From a checkpoint of a small masked image model: moe top_k, 98430 training examples.
Rows from expert 1 of block 4, named by matrix and row number. Rows with one number belong to one neuron. Each number is 200 + 20 x the weight over its row's rms, rounded and kept within 0 to 999. All counts start at 0. After the name is the row's rms in percent of the matrix's.
# up: expert up (model.blocks.4.mlp.up, 8x96x192), inputs 0-95
# down: expert down (model.blocks.4.mlp.down, 8x192x96, transposed), outputs 0-95
up.3,091,166,198,203,223,201,181,195,192,223,201,212,173,228,208,174,189,171,195,191,172,215,180,225,235,221,188,219,193,242,232,188,220,181,215,180,223,183,189,173,202,226,229,177,178,213,186,189,209,181,184,230,200,217,191,210,202,189,215,213,183,216,208,187,194,202,171,234,154,186,165,191,179,152,227,220,172,204,179,194,195,188,189,202,182,196,213,154,190,232,172,195,195,184,178,247,200
up.4,083,212,205,231,172,191,201,186,194,174,185,214,172,215,228,196,181,206,185,216,226,195,159,223,169,227,216,229,206,181,194,207,188,239,170,199,190,218,191,186,201,217,204,188,179,172,226,185,196,217,197,225,204,145,200,209,202,196,225,182,212,174,233,161,181,230,203,180,184,192,179,183,207,196,200,211,195,174,200,220,186,184,235,168,194,178,212,187,208,192,193,190,187,190,199,213,228
up.5,112,200,220,172,198,230,195,185,210,175,208,212,194,218,203,215,218,193,192,250,219,204,207,238,201,194,195,185,211,220,227,200,201,161,220,183,215,220,133,219,204,194,199,175,194,210,210,184,205,180,192,211,232,214,225,193,175,197,218,228,207,188,182,193,202,210,170,184,169,194,209,181,216,174,181,204,168,233,176,204,192,203,212,207,220,207,195,201,189,193,203,212,208,210,223,178,211
up.6,103,185,223,167,211,209,195,198,193,199,196,211,177,238,208,167,201,176,213,202,167,203,221,166,177,221,208,203,178,194,178,225,203,179,206,203,195,195,209,194,201,200,195,189,200,197,192,186,205,218,186,188,171,226,217,161,191,226,213,189,178,208,197,183,170,191,225,173,234,236,200,218,204,177,219,229,216,184,193,214,215,196,231,232,208,175,178,203,214,209,196,205,209,188,214,223,204
up.7,104,157,160,182,183,147,179,204,168,205,219,192,201,220,166,213,180,163,191,208,217,144,202,206,210,201,182,199,239,182,189,236,178,191,185,191,173,186,217,171,194,230,220,188,200,181,203,214,215,209,197,208,218,204,218,192,171,215,188,176,219,199,173,236,220,195,213,202,198,178,204,206,232,179,209,207,235,167,179,184,197,175,212,201,231,206,192,184,203,186,228,187,204,181,223,187,206
up.8,071,200,200,219,199,214,202,195,238,241,168,211,191,222,195,223,197,182,205,198,199,188,189,203,212,215,202,222,192,195,180,205,229,250,181,181,175,229,182,194,206,214,181,206,204,160,232,193,191,198,217,205,194,199,222,183,178,185,184,193,220,194,222,233,178,159,200,242,180,172,211,201,163,162,189,182,202,188,195,180,193,242,173,233,226,191,161,181,191,189,176,181,209,221,167,151,213
up.9,107,223,222,192,227,205,207,206,190,198,210,177,225,173,215,228,230,213,208,201,173,217,206,242,203,182,212,171,219,210,217,171,204,174,147,208,190,208,217,230,165,215,219,216,211,226,194,176,192,173,218,197,187,179,243,196,190,164,193,206,169,220,186,177,178,191,183,193,228,177,206,218,230,198,203,196,180,231,225,192,169,211,210,192,203,204,206,172,167,218,203,193,199,225,162,195,195
up.10,123,221,200,189,186,187,185,196,201,183,219,219,194,204,200,214,196,272,164,192,213,182,185,158,203,166,142,211,187,239,169,159,193,191,194,201,200,209,201,174,162,211,201,172,190,153,182,218,222,208,217,213,174,232,215,221,198,218,203,207,209,238,220,180,250,197,219,194,228,179,203,187,167,207,216,207,187,195,193,197,194,194,201,181,199,206,180,172,190,210,194,182,198,175,204,233,208
up.11,113,192,182,216,183,213,207,199,218,198,216,226,211,213,232,177,178,241,211,206,244,225,191,215,210,195,206,230,179,192,212,233,202,201,202,167,168,232,198,219,179,235,207,189,196,208,208,153,196,192,222,193,229,209,210,204,197,201,186,213,196,193,216,190,217,214,190,189,202,189,217,195,210,162,175,200,207,195,234,206,216,177,179,172,186,182,193,210,192,204,199,182,192,185,169,220,233
up.12,124,229,179,218,203,190,212,261,199,230,203,217,159,210,215,157,217,207,201,201,198,192,177,207,195,226,204,190,215,245,186,184,190,180,240,203,163,178,221,180,198,200,175,190,171,180,202,170,223,195,218,224,203,234,210,207,214,220,239,182,197,226,194,211,208,190,194,201,189,228,179,196,208,185,214,195,221,176,218,189,232,208,201,208,181,143,210,197,181,232,219,220,209,208,214,174,215
up.13,047,178,196,203,139,211,220,179,210,214,166,197,196,210,183,199,195,192,204,177,176,162,188,172,217,177,228,174,214,215,223,200,188,202,199,170,168,197,179,169,215,177,163,188,213,190,156,179,185,195,204,207,182,209,191,215,189,182,180,191,179,219,178,238,186,214,184,214,163,216,251,210,216,184,172,166,212,208,177,177,195,203,212,221,197,218,162,204,173,190,224,216,171,214,199,218,199
up.14,097,182,212,216,204,243,181,171,224,204,196,216,196,236,229,168,190,189,164,227,198,212,229,213,194,218,207,228,205,215,197,219,231,159,221,205,212,206,217,173,203,189,165,181,228,203,218,171,207,173,206,222,222,200,221,190,185,219,184,193,243,212,184,197,184,200,199,169,208,189,203,200,187,166,211,193,229,202,182,219,197,159,198,198,186,183,198,177,172,195,161,228,188,178,206,179,234
up.15,102,211,194,213,188,209,186,185,239,174,189,182,211,181,190,195,175,217,234,190,228,182,222,193,201,186,206,211,210,194,200,222,215,165,210,194,209,229,202,178,185,168,211,196,215,198,226,221,234,204,204,216,187,201,168,182,164,197,200,207,211,200,197,156,230,211,191,221,197,186,218,226,257,200,195,207,195,230,221,204,199,203,210,246,197,176,235,207,193,188,194,211,197,174,202,210,212
up.16,097,204,196,206,207,161,177,197,195,171,174,213,159,215,215,230,170,211,200,162,206,217,204,198,208,170,215,211,228,205,199,201,181,171,211,210,206,181,193,192,173,145,203,201,199,203,185,191,244,194,181,198,192,226,156,217,175,204,165,195,267,206,192,189,189,226,206,189,215,158,170,226,203,214,214,159,215,165,224,223,209,186,155,203,200,156,188,193,186,230,190,168,198,207,170,205,203
up.17,094,164,222,206,185,166,228,191,199,190,175,202,212,223,200,236,184,205,196,233,175,214,215,210,227,183,222,224,185,209,187,205,182,177,240,160,194,212,204,208,223,240,213,186,208,184,227,201,201,206,224,175,197,241,221,182,195,201,200,226,202,198,186,194,198,193,210,157,182,198,249,156,200,209,221,222,173,200,188,203,220,197,208,189,187,162,195,198,197,197,191,196,186,204,227,223,203
up.18,104,241,211,195,175,186,197,195,167,210,180,211,186,209,216,194,190,211,181,199,208,176,192,212,236,165,209,221,193,202,206,207,201,219,179,190,142,223,194,167,205,211,217,174,190,191,187,203,179,166,205,244,216,168,195,190,186,180,215,174,240,193,179,221,194,179,200,208,213,159,221,168,206,186,223,184,189,193,235,193,231,216,185,223,151,181,185,207,218,167,177,158,204,181,187,215,177
up.19,107,208,213,204,193,213,194,182,216,211,161,208,181,204,189,180,188,170,191,188,237,212,171,191,230,211,209,202,190,212,196,153,226,197,187,201,182,203,202,200,226,202,249,205,197,225,219,200,227,225,191,198,228,212,223,221,204,176,190,197,203,211,206,193,179,203,165,180,191,212,189,181,203,198,219,228,187,195,203,199,179,198,191,200,179,210,187,199,199,199,217,211,233,188,208,194,184
up.20,087,204,187,195,190,175,214,189,200,203,184,212,200,231,209,184,193,179,197,195,177,205,213,194,196,188,179,188,182,229,173,200,180,189,183,193,189,213,194,210,214,207,232,196,221,176,181,200,162,235,223,207,191,215,254,190,202,175,211,200,188,186,214,211,206,205,196,170,206,176,230,214,237,204,199,197,201,190,185,184,179,213,173,182,206,196,195,209,192,198,199,181,225,205,222,201,230
up.21,118,198,207,195,236,211,193,203,183,224,155,179,248,201,213,197,180,196,203,201,222,166,214,208,190,197,193,200,219,199,188,213,221,180,251,174,213,163,226,193,209,205,235,172,213,228,245,189,209,190,206,228,194,196,219,199,210,199,174,198,225,192,194,213,186,206,175,181,170,178,226,147,182,217,207,191,186,202,191,207,192,234,201,239,191,209,202,212,196,215,199,202,211,251,146,207,186
up.22,084,187,200,171,167,193,237,213,212,226,191,223,204,240,223,162,208,180,212,209,237,183,238,233,239,219,181,177,206,214,201,205,217,205,189,203,214,193,222,189,213,185,178,216,189,185,166,214,212,199,189,209,197,221,238,213,200,205,224,186,225,226,223,217,211,197,202,176,189,182,216,189,201,190,192,178,195,222,155,160,217,184,227,233,204,205,175,231,205,185,202,160,214,208,200,210,216
up.23,107,152,211,219,223,194,209,226,189,175,192,214,194,219,206,202,190,176,218,175,224,205,173,185,183,214,228,202,213,196,160,206,215,201,190,211,209,215,200,197,182,187,208,196,199,217,197,215,214,194,217,220,142,217,178,195,177,216,157,149,206,167,182,181,209,211,208,193,202,207,219,182,207,231,198,196,217,205,217,185,229,196,133,202,176,169,149,219,203,181,196,175,194,175,223,178,187
up.24,119,184,196,161,198,226,201,230,212,179,204,229,195,227,193,181,195,180,201,188,188,203,234,193,193,196,198,197,183,195,185,225,198,160,216,178,210,196,156,212,179,212,232,193,234,187,224,176,175,223,172,239,207,202,186,163,202,161,211,167,213,195,193,195,191,222,198,205,211,204,204,194,196,190,156,181,213,196,226,202,164,220,210,214,228,180,213,244,179,215,226,212,201,205,168,201,220
up.25,104,218,223,194,208,200,239,225,183,215,229,186,207,233,180,195,180,246,183,228,204,200,187,202,184,172,189,197,179,215,199,206,190,181,187,186,196,214,190,219,218,238,183,200,192,181,183,203,215,228,195,180,184,212,203,187,208,174,201,233,210,200,196,176,223,190,203,209,227,189,165,205,186,186,232,180,147,165,198,218,197,236,208,192,196,195,191,216,203,199,210,215,215,242,231,211,175
up.26,112,178,201,221,214,203,205,186,223,224,199,240,185,233,192,187,185,177,218,210,224,168,186,195,235,161,216,192,178,216,197,189,210,179,184,219,210,155,229,186,216,171,208,223,187,182,239,207,211,195,233,209,198,204,200,206,228,212,208,199,171,205,178,237,193,178,198,217,197,208,210,182,189,224,196,204,242,189,156,135,192,202,184,221,185,209,182,208,208,197,210,204,223,191,192,169,210
up.27,118,213,196,182,233,230,199,198,204,205,181,208,185,226,203,175,193,188,210,227,174,216,219,241,199,185,202,206,208,191,212,209,242,209,214,166,213,165,190,197,196,231,225,189,180,208,234,234,230,206,199,219,211,172,237,185,229,209,169,190,201,194,247,209,193,211,185,194,202,219,237,244,184,204,219,221,192,203,211,209,201,225,224,200,170,215,204,218,180,203,218,194,214,228,182,236,165
up.28,042,167,212,221,190,175,185,171,218,231,184,179,179,228,194,173,207,182,163,203,226,165,209,199,213,224,207,212,168,201,197,182,225,221,189,152,212,189,195,197,190,178,200,213,185,195,197,228,186,197,241,203,202,167,205,203,203,204,208,195,199,177,200,236,193,178,208,216,226,216,225,190,187,163,197,180,202,131,208,214,214,189,152,182,207,201,186,207,224,205,212,207,201,192,171,164,198
up.29,082,192,215,191,175,179,219,174,194,166,161,201,180,197,237,181,181,206,207,208,207,168,200,202,206,170,192,155,182,233,206,172,188,204,180,198,214,196,180,211,189,202,198,199,203,183,196,211,205,202,186,211,192,193,186,210,198,221,174,225,161,181,206,215,167,217,208,193,181,235,173,193,165,195,206,159,168,162,194,185,219,179,190,187,178,194,186,186,194,190,197,186,236,187,188,183,226
up.30,121,183,185,187,197,175,204,197,187,178,179,220,207,220,199,173,182,224,190,208,208,193,239,226,155,208,182,213,170,194,207,250,223,185,218,194,189,191,204,216,192,181,190,198,223,220,212,189,177,191,224,200,204,221,229,194,175,227,209,157,175,182,221,196,193,187,210,233,182,167,230,203,159,178,201,226,182,216,214,187,224,212,216,214,227,176,156,184,194,191,193,213,209,204,219,193,216
up.31,087,196,216,222,185,204,142,217,181,171,239,211,219,238,198,180,197,164,206,200,218,195,214,211,181,205,202,196,212,197,202,202,182,208,198,228,171,207,200,182,188,198,178,189,186,187,228,202,169,217,170,206,224,168,196,196,180,170,212,171,196,207,168,187,178,187,189,189,214,204,220,210,190,176,186,206,210,197,211,178,168,224,185,209,195,179,210,187,116,189,194,199,205,197,157,218,200
up.32,080,210,198,197,194,229,194,184,193,216,176,190,194,176,205,166,206,215,220,191,202,200,193,216,205,210,181,192,169,212,207,171,196,205,165,208,169,221,172,193,185,207,179,189,184,183,203,223,179,198,206,156,209,220,223,218,183,195,205,187,220,164,192,227,179,197,166,233,208,227,230,229,213,174,146,176,211,177,216,201,242,189,214,223,175,184,232,144,193,207,158,173,236,211,170,214,192
up.33,115,172,236,191,206,210,231,218,207,207,231,224,219,195,235,188,225,187,221,165,193,197,209,177,217,229,187,212,169,182,176,169,202,209,175,159,192,243,223,167,198,187,188,193,189,181,182,201,219,146,193,193,215,201,222,216,214,228,200,186,176,220,166,228,166,196,194,223,196,202,166,230,220,197,172,183,180,183,212,207,228,169,192,214,181,220,213,166,185,196,238,173,195,214,207,217,187
up.34,087,184,181,236,200,178,203,164,190,175,192,200,209,220,177,196,206,218,221,196,217,211,190,186,215,192,201,163,211,237,223,192,167,186,205,201,209,164,166,191,223,218,192,180,158,177,211,233,211,197,209,214,205,204,214,184,201,210,173,178,169,203,217,181,170,190,208,213,217,201,205,197,183,213,190,195,200,162,170,216,180,199,239,185,192,163,206,197,194,233,199,169,183,206,174,168,185
up.35,157,201,204,215,206,200,191,182,195,194,173,217,179,228,187,195,214,176,209,163,191,198,199,183,219,176,203,211,222,242,169,213,231,180,206,249,180,224,224,206,201,203,231,206,178,209,196,235,208,193,202,208,190,202,201,214,211,177,185,223,198,167,177,216,199,193,221,195,193,186,218,215,235,194,210,202,234,180,187,179,165,217,177,181,184,244,209,218,197,209,221,206,235,186,170,177,227
up.36,101,216,194,203,150,182,180,168,210,198,212,188,214,178,191,181,222,195,201,189,198,181,219,196,200,212,218,222,165,181,200,209,238,211,233,168,204,199,188,185,203,182,227,204,180,185,186,184,207,215,257,209,202,190,247,190,217,228,181,205,212,186,195,185,204,180,161,229,199,192,178,173,188,233,191,209,228,217,206,210,216,204,190,182,223,180,203,206,222,167,214,173,200,202,202,179,209
up.37,114,207,186,210,202,160,165,235,209,196,189,185,205,208,180,155,184,205,219,185,206,163,216,223,178,185,187,182,207,202,196,234,207,189,237,179,216,166,184,211,204,182,224,220,164,191,190,230,212,185,207,200,209,232,170,239,221,207,228,192,212,226,169,201,191,181,207,180,175,198,218,187,189,230,203,198,171,216,196,163,225,187,189,222,200,190,194,228,191,214,204,183,181,211,178,183,139
up.38,127,197,193,220,183,217,192,225,198,215,192,202,198,193,207,181,179,200,207,152,203,189,186,228,213,229,234,242,221,206,201,180,223,235,195,193,171,189,214,178,204,195,187,231,235,205,237,238,197,183,228,170,206,204,235,177,173,239,186,178,200,161,205,185,223,162,186,186,220,260,200,203,204,232,210,246,214,169,201,228,228,162,172,223,180,182,182,225,229,210,218,210,197,202,189,200,224
down.3,102,225,185,192,207,222,208,178,209,202,222,173,214,244,226,156,201,210,219,214,176,181,207,195,202,213,196,180,205,182,178,208,201,194,177,183,186,179,182,182,219,221,231,181,214,238,191,174,210,190,223,141,210,190,199,259,219,199,203,210,205,191,188,198,173,170,198,192,200,222,208,215,196,174,213,186,215,210,207,228,167,183,216,226,188,229,201,194,227,213,232,220,199,178,184,193,219
down.4,077,170,196,174,205,224,204,180,211,241,161,214,192,195,195,216,188,205,219,189,174,203,178,194,213,195,225,177,203,185,182,192,188,205,204,193,168,204,166,162,192,201,218,246,225,214,143,163,180,180,211,204,191,204,230,202,231,196,190,215,175,217,190,218,190,200,190,206,176,183,207,216,209,196,208,190,178,192,180,190,205,185,172,174,179,192,214,196,189,207,176,195,236,220,207,193,192
down.5,103,234,209,201,202,189,189,200,220,211,216,189,176,191,208,209,185,201,223,202,204,204,198,227,214,181,163,206,218,197,203,169,249,199,175,211,191,194,184,182,212,211,193,198,214,182,215,236,182,184,192,197,210,169,231,167,183,147,201,209,180,198,180,211,232,195,201,198,196,215,188,177,221,191,233,226,203,222,184,184,197,201,172,208,224,213,234,194,212,174,190,198,217,183,195,183,228
down.6,103,212,182,201,178,231,185,215,207,217,212,201,184,219,198,185,196,192,196,176,167,199,187,177,197,182,211,181,191,194,195,209,189,171,173,189,221,193,218,221,201,193,224,219,202,178,156,196,201,209,210,186,208,132,229,199,231,210,169,166,173,168,197,189,196,179,211,194,200,207,163,207,204,218,193,175,194,205,223,197,188,171,194,196,214,261,193,180,197,198,207,192,186,189,214,221,188
down.7,107,142,178,197,185,207,187,188,159,220,232,172,203,188,185,186,200,189,188,188,220,173,166,206,187,194,187,193,187,205,194,177,167,179,202,198,205,202,184,230,209,188,189,214,191,228,198,187,199,161,195,218,231,205,179,239,215,214,212,207,196,161,215,238,187,177,209,197,214,203,188,193,211,199,206,150,203,209,206,166,216,236,187,214,214,224,222,204,212,234,230,213,183,238,194,215,192
down.8,082,236,190,206,193,243,188,211,227,178,198,195,177,218,178,212,233,205,188,214,184,209,178,157,183,201,206,181,208,203,231,195,157,204,168,208,176,212,227,212,213,236,205,199,174,208,189,194,165,222,195,195,173,177,200,214,211,182,267,194,221,208,212,166,210,201,199,240,217,215,192,178,222,198,187,177,200,222,206,177,214,176,183,181,165,176,195,195,205,205,201,189,203,198,206,224,207
down.9,108,239,183,237,142,231,237,167,237,206,206,193,198,223,196,187,201,202,180,233,185,184,208,188,216,220,206,231,180,174,205,187,200,225,209,208,233,182,207,191,211,197,209,223,181,174,188,216,204,130,168,168,210,229,229,242,233,228,174,214,200,191,167,182,202,181,221,198,174,224,208,216,210,179,193,185,188,206,207,215,199,199,180,192,192,225,220,225,197,203,245,189,198,219,192,177,201
down.10,117,181,209,178,206,197,211,204,227,203,219,169,207,217,218,231,209,232,200,239,210,149,189,206,210,201,199,220,189,215,197,202,196,213,180,198,185,209,194,210,198,223,229,227,194,180,205,198,178,196,197,214,211,245,197,214,171,168,209,176,178,158,215,213,222,188,204,176,207,189,168,206,221,182,216,203,201,209,199,198,185,196,246,173,206,198,178,205,180,177,198,207,195,196,222,197,198
down.11,101,207,199,189,205,208,240,188,180,180,214,206,221,194,214,225,220,221,204,218,228,218,184,210,210,239,207,217,172,192,229,222,155,170,248,196,206,234,175,184,176,225,170,197,181,223,184,201,188,191,192,203,210,191,203,189,212,193,230,193,196,229,207,195,207,244,194,189,229,195,200,220,200,194,187,250,228,228,176,206,157,174,231,215,171,223,221,186,178,174,171,166,206,175,232,220,221
down.12,119,220,207,177,185,227,207,206,202,177,226,166,206,178,170,216,190,232,188,162,181,203,199,201,217,210,203,181,204,200,200,195,230,214,185,201,265,214,207,200,214,182,190,200,212,176,218,225,187,208,204,203,202,216,196,194,188,189,184,175,183,208,206,175,171,167,201,176,193,191,178,204,175,177,178,183,192,151,176,202,207,188,208,231,195,201,175,173,206,164,227,150,188,170,190,235,198
down.13,049,201,232,172,223,188,193,232,225,166,215,159,200,194,206,194,223,227,164,201,208,217,168,203,190,228,181,197,216,208,244,190,213,192,218,183,187,178,201,220,207,194,214,184,189,248,172,202,190,193,190,211,225,220,215,201,189,145,242,189,169,174,201,179,185,203,206,197,194,212,164,164,214,197,195,196,195,177,215,200,175,218,206,173,223,238,187,221,187,180,209,208,206,201,148,209,203
down.14,100,238,200,232,190,218,212,198,165,190,205,163,226,190,189,186,240,188,206,223,208,220,216,217,198,197,174,191,215,200,198,231,193,235,207,219,185,210,242,161,226,195,161,236,193,215,230,210,194,176,195,178,198,181,210,229,202,236,194,207,169,224,188,153,214,202,184,208,204,217,217,191,183,203,198,190,224,214,175,174,204,186,152,216,214,205,231,157,255,217,211,209,195,186,185,203,183
down.15,099,220,168,202,204,197,250,215,201,211,220,212,193,218,191,199,186,184,223,217,194,207,197,190,235,192,197,213,205,211,201,165,218,181,227,209,206,180,204,156,173,190,170,219,217,243,211,217,185,220,225,196,167,201,201,159,198,205,195,184,227,208,213,215,161,210,185,215,215,182,220,200,199,189,165,213,206,204,162,201,203,196,196,227,214,225,216,216,182,218,215,151,188,168,178,214,206
down.16,097,201,182,200,198,191,207,201,202,184,192,241,179,220,211,225,220,201,219,193,205,204,186,189,192,201,192,214,181,193,202,213,208,208,242,204,201,219,222,219,178,199,211,173,215,198,217,204,188,212,232,169,204,170,222,218,209,221,215,203,171,183,208,200,217,208,203,218,170,171,219,201,228,175,200,192,233,192,186,177,197,227,185,176,172,197,191,241,198,195,193,185,189,213,162,191,182
down.17,095,192,186,195,194,191,208,216,195,190,199,192,193,178,162,184,203,246,169,217,210,167,225,180,227,201,192,178,190,184,208,232,228,174,200,202,229,201,220,196,159,213,203,189,237,212,165,197,212,185,230,191,201,205,211,206,174,185,215,215,221,207,199,208,207,205,214,193,184,204,203,231,204,172,213,180,200,186,189,199,227,140,186,206,194,224,220,192,181,195,184,195,182,191,180,222,205
down.18,112,205,238,173,213,176,185,212,205,199,210,248,185,186,205,205,208,180,197,193,247,195,151,171,174,197,194,213,163,197,185,166,196,189,195,167,184,203,219,205,188,201,204,192,182,202,200,215,198,161,222,209,209,224,165,181,209,172,193,222,220,208,179,206,169,158,201,201,192,190,197,198,224,206,214,204,191,174,177,193,231,205,210,188,203,173,158,192,261,195,149,209,205,204,227,243,227
down.19,101,189,189,197,207,201,182,192,219,137,205,187,245,182,229,213,202,184,196,261,210,214,204,220,165,187,216,207,227,199,176,231,198,201,239,194,221,223,199,191,182,173,224,181,239,192,199,180,181,208,217,194,214,202,223,184,177,190,184,200,185,186,166,203,212,212,163,232,159,182,210,217,178,204,219,184,167,194,193,186,179,203,205,193,218,210,210,202,139,213,219,208,176,190,185,199,214
down.20,091,200,228,181,190,214,195,212,214,196,215,223,194,205,167,180,212,181,181,238,183,188,183,207,208,220,185,212,203,200,181,235,205,212,234,204,203,169,226,225,200,175,215,191,181,185,212,186,189,213,219,235,238,221,223,209,224,193,228,188,187,199,205,198,207,172,232,216,196,173,228,211,193,201,161,234,202,224,215,183,197,194,221,214,223,164,170,190,174,210,153,197,201,201,182,203,189
down.21,109,218,197,192,179,191,172,221,212,197,207,209,173,255,193,206,202,239,208,247,174,220,232,189,202,204,208,197,207,211,211,229,181,209,177,179,197,187,186,228,193,208,214,184,210,204,227,181,220,208,212,182,183,160,212,191,180,221,201,165,218,192,225,205,245,213,200,183,197,217,193,217,204,225,188,211,205,183,151,186,191,191,172,220,185,228,185,213,224,193,208,163,180,194,213,209,210
down.22,077,233,175,161,210,208,169,207,201,216,236,232,223,181,189,158,166,201,188,161,213,207,175,203,171,196,200,207,202,198,189,216,165,234,222,229,203,176,255,182,200,217,223,196,191,191,224,162,180,185,247,150,183,226,179,208,181,212,223,200,191,182,234,169,187,196,195,188,198,214,196,230,202,250,193,169,201,220,196,211,229,210,238,215,208,205,175,207,214,182,218,196,229,189,224,231,223
down.23,110,193,171,179,208,208,220,187,221,201,144,196,206,214,203,217,175,206,185,161,193,186,212,209,192,185,230,211,199,199,194,197,179,170,226,227,217,174,217,183,177,171,204,205,227,219,201,187,184,233,167,154,178,241,157,196,208,203,202,201,252,206,204,205,170,222,177,185,191,186,226,174,202,175,203,208,230,183,230,182,187,196,228,161,162,174,211,217,199,195,213,187,179,184,215,223,186
down.24,103,208,200,196,200,202,198,197,223,170,183,169,195,215,173,203,208,224,220,148,174,231,209,200,159,181,181,226,166,225,201,186,222,198,234,181,183,161,185,206,172,197,181,214,220,200,180,205,165,223,195,175,225,164,233,187,207,197,217,211,177,194,229,228,208,199,196,192,187,193,176,175,215,186,186,199,189,211,210,178,170,188,192,214,204,200,224,217,221,211,221,173,206,211,212,205,208
down.25,104,244,250,194,207,202,217,204,200,235,176,185,195,223,189,226,181,180,196,193,187,237,231,223,202,190,181,226,178,218,215,235,199,231,184,227,185,227,195,201,215,201,185,196,186,197,177,183,210,187,213,196,185,223,193,177,184,203,224,167,160,221,195,228,164,200,222,211,227,163,178,181,172,184,193,197,185,227,178,210,172,226,203,193,208,196,217,221,218,235,194,184,234,193,202,232,159
down.26,106,206,198,184,232,227,178,211,187,214,199,180,234,183,219,224,205,167,180,188,213,162,184,204,192,240,202,224,239,220,195,233,205,192,208,187,215,218,215,187,182,200,147,198,213,263,201,197,168,199,215,202,179,212,186,197,184,236,234,176,216,208,183,207,180,228,174,173,219,190,222,205,208,200,231,209,191,196,213,209,203,163,178,189,195,199,207,172,192,204,205,189,159,179,170,169,187
down.27,113,198,198,169,183,240,184,191,192,219,183,197,186,196,244,215,223,186,206,180,182,205,214,213,179,186,216,219,207,197,171,210,206,195,215,186,179,182,217,225,160,198,198,211,210,185,196,196,225,213,198,217,167,171,197,217,173,186,172,187,209,200,213,158,197,182,229,209,203,192,187,202,220,201,166,229,181,142,198,199,194,237,170,212,198,209,171,221,182,202,186,201,197,203,215,156,204
down.28,045,165,217,200,190,184,227,201,197,170,176,201,237,195,225,197,167,191,184,196,162,189,173,221,190,192,206,235,222,204,173,207,205,190,195,202,204,255,199,177,193,181,195,214,204,196,209,207,190,226,153,200,221,177,201,175,211,186,223,175,239,219,215,182,196,187,212,163,177,196,194,175,207,200,193,175,198,216,168,188,215,189,202,167,191,196,206,174,211,205,175,220,192,172,195,211,207
down.29,080,202,189,196,196,207,224,197,209,183,201,213,178,211,160,211,186,192,195,243,205,225,202,157,203,199,184,183,183,168,159,160,205,190,190,233,188,206,196,178,201,176,224,204,161,187,189,230,163,209,208,201,187,192,169,191,258,195,183,209,183,183,165,197,199,191,198,197,234,194,187,183,212,186,175,179,216,231,211,246,196,223,201,171,215,228,223,200,191,234,200,216,183,199,229,201,209
down.30,107,194,199,230,205,200,186,195,206,184,243,197,222,195,160,190,169,199,174,199,209,179,217,218,219,173,206,200,177,200,188,196,232,167,171,212,198,180,239,201,209,210,191,145,200,174,188,200,187,196,241,183,202,215,227,173,179,175,207,198,193,180,191,170,212,179,211,175,188,149,178,203,218,181,209,184,186,194,180,233,172,172,196,215,206,220,208,166,220,185,187,211,191,201,235,220,202
down.31,094,162,178,188,230,208,209,187,189,185,217,227,185,207,203,212,191,215,224,188,200,233,207,194,193,196,179,235,181,228,209,204,160,206,180,184,202,205,210,228,199,205,202,179,205,184,169,215,222,221,153,182,160,195,184,211,169,203,229,198,212,203,216,195,206,210,223,170,206,182,182,208,226,197,200,214,156,193,194,229,187,234,178,152,227,206,206,209,178,215,194,183,191,236,229,160,193
down.32,085,215,193,244,218,198,176,204,193,199,220,203,186,208,166,244,216,182,217,204,215,207,171,221,185,199,185,192,206,184,192,200,212,215,210,205,219,223,181,204,212,205,178,196,189,195,231,212,217,176,165,224,217,209,193,176,203,215,207,175,190,192,200,206,204,230,183,203,213,180,202,191,180,191,149,222,187,182,191,191,226,227,183,187,203,220,199,233,165,222,198,175,249,211,217,210,213
down.33,112,146,223,202,195,193,226,245,207,209,214,203,159,188,225,177,202,175,212,235,213,221,166,167,224,208,196,201,177,231,203,198,187,185,193,186,177,177,222,188,201,229,215,205,172,215,179,199,221,191,194,183,218,215,186,217,205,243,189,243,181,204,216,193,205,191,172,197,174,215,192,214,186,176,217,177,220,167,177,192,210,179,178,208,251,177,191,216,229,180,166,251,215,197,236,186,212
down.34,087,179,202,202,187,222,197,161,189,172,214,164,177,211,138,198,214,171,190,180,190,205,180,191,186,247,238,239,200,182,227,184,160,194,216,179,206,196,204,237,171,231,204,198,192,217,181,198,226,208,192,207,200,233,213,179,215,212,175,181,242,182,169,197,222,233,198,242,190,213,206,245,170,220,187,163,209,226,223,214,241,187,197,191,158,210,197,191,169,184,203,189,206,216,181,172,219
down.35,136,212,191,221,206,199,169,190,193,196,197,207,199,216,205,236,176,191,194,221,225,189,178,195,177,182,202,199,177,202,167,196,167,260,174,220,193,216,173,189,157,235,224,185,197,207,191,225,208,224,200,184,185,172,208,233,173,186,162,202,209,180,209,164,203,202,239,219,190,184,174,206,221,217,201,170,182,203,182,177,195,229,186,198,192,195,231,191,191,183,193,200,240,229,200,188,227
down.36,103,178,192,217,196,214,190,182,224,177,176,224,214,203,230,194,194,178,195,197,207,198,177,177,215,213,208,198,191,210,205,169,212,205,175,153,164,241,183,185,198,211,208,164,176,225,219,223,225,268,182,183,178,198,204,213,196,167,203,222,233,200,191,189,242,210,225,189,177,212,166,224,176,190,192,179,198,199,211,203,187,201,206,196,198,202,187,185,206,233,215,218,195,214,207,198,175
down.37,124,184,224,195,252,215,234,224,229,210,231,222,220,203,202,191,192,179,208,222,177,243,198,188,209,199,243,182,154,223,221,178,202,202,201,171,207,220,187,180,224,220,188,180,205,160,186,217,211,246,240,221,211,172,207,171,191,189,222,185,185,218,203,195,160,185,186,209,186,235,176,197,197,201,193,195,229,227,184,189,183,217,186,217,230,218,202,169,185,180,217,201,208,184,192,218,212
down.38,118,202,241,207,237,221,180,205,198,218,149,199,207,207,220,212,186,210,205,204,219,187,195,232,199,200,192,213,211,218,167,162,213,233,186,210,202,222,218,216,202,184,200,229,221,205,204,170,224,188,179,229,212,203,229,195,212,177,195,201,175,185,186,169,220,193,178,178,191,198,224,196,228,188,200,230,169,229,201,182,153,160,170,189,200,205,207,219,219,199,240,195,209,188,169,187,210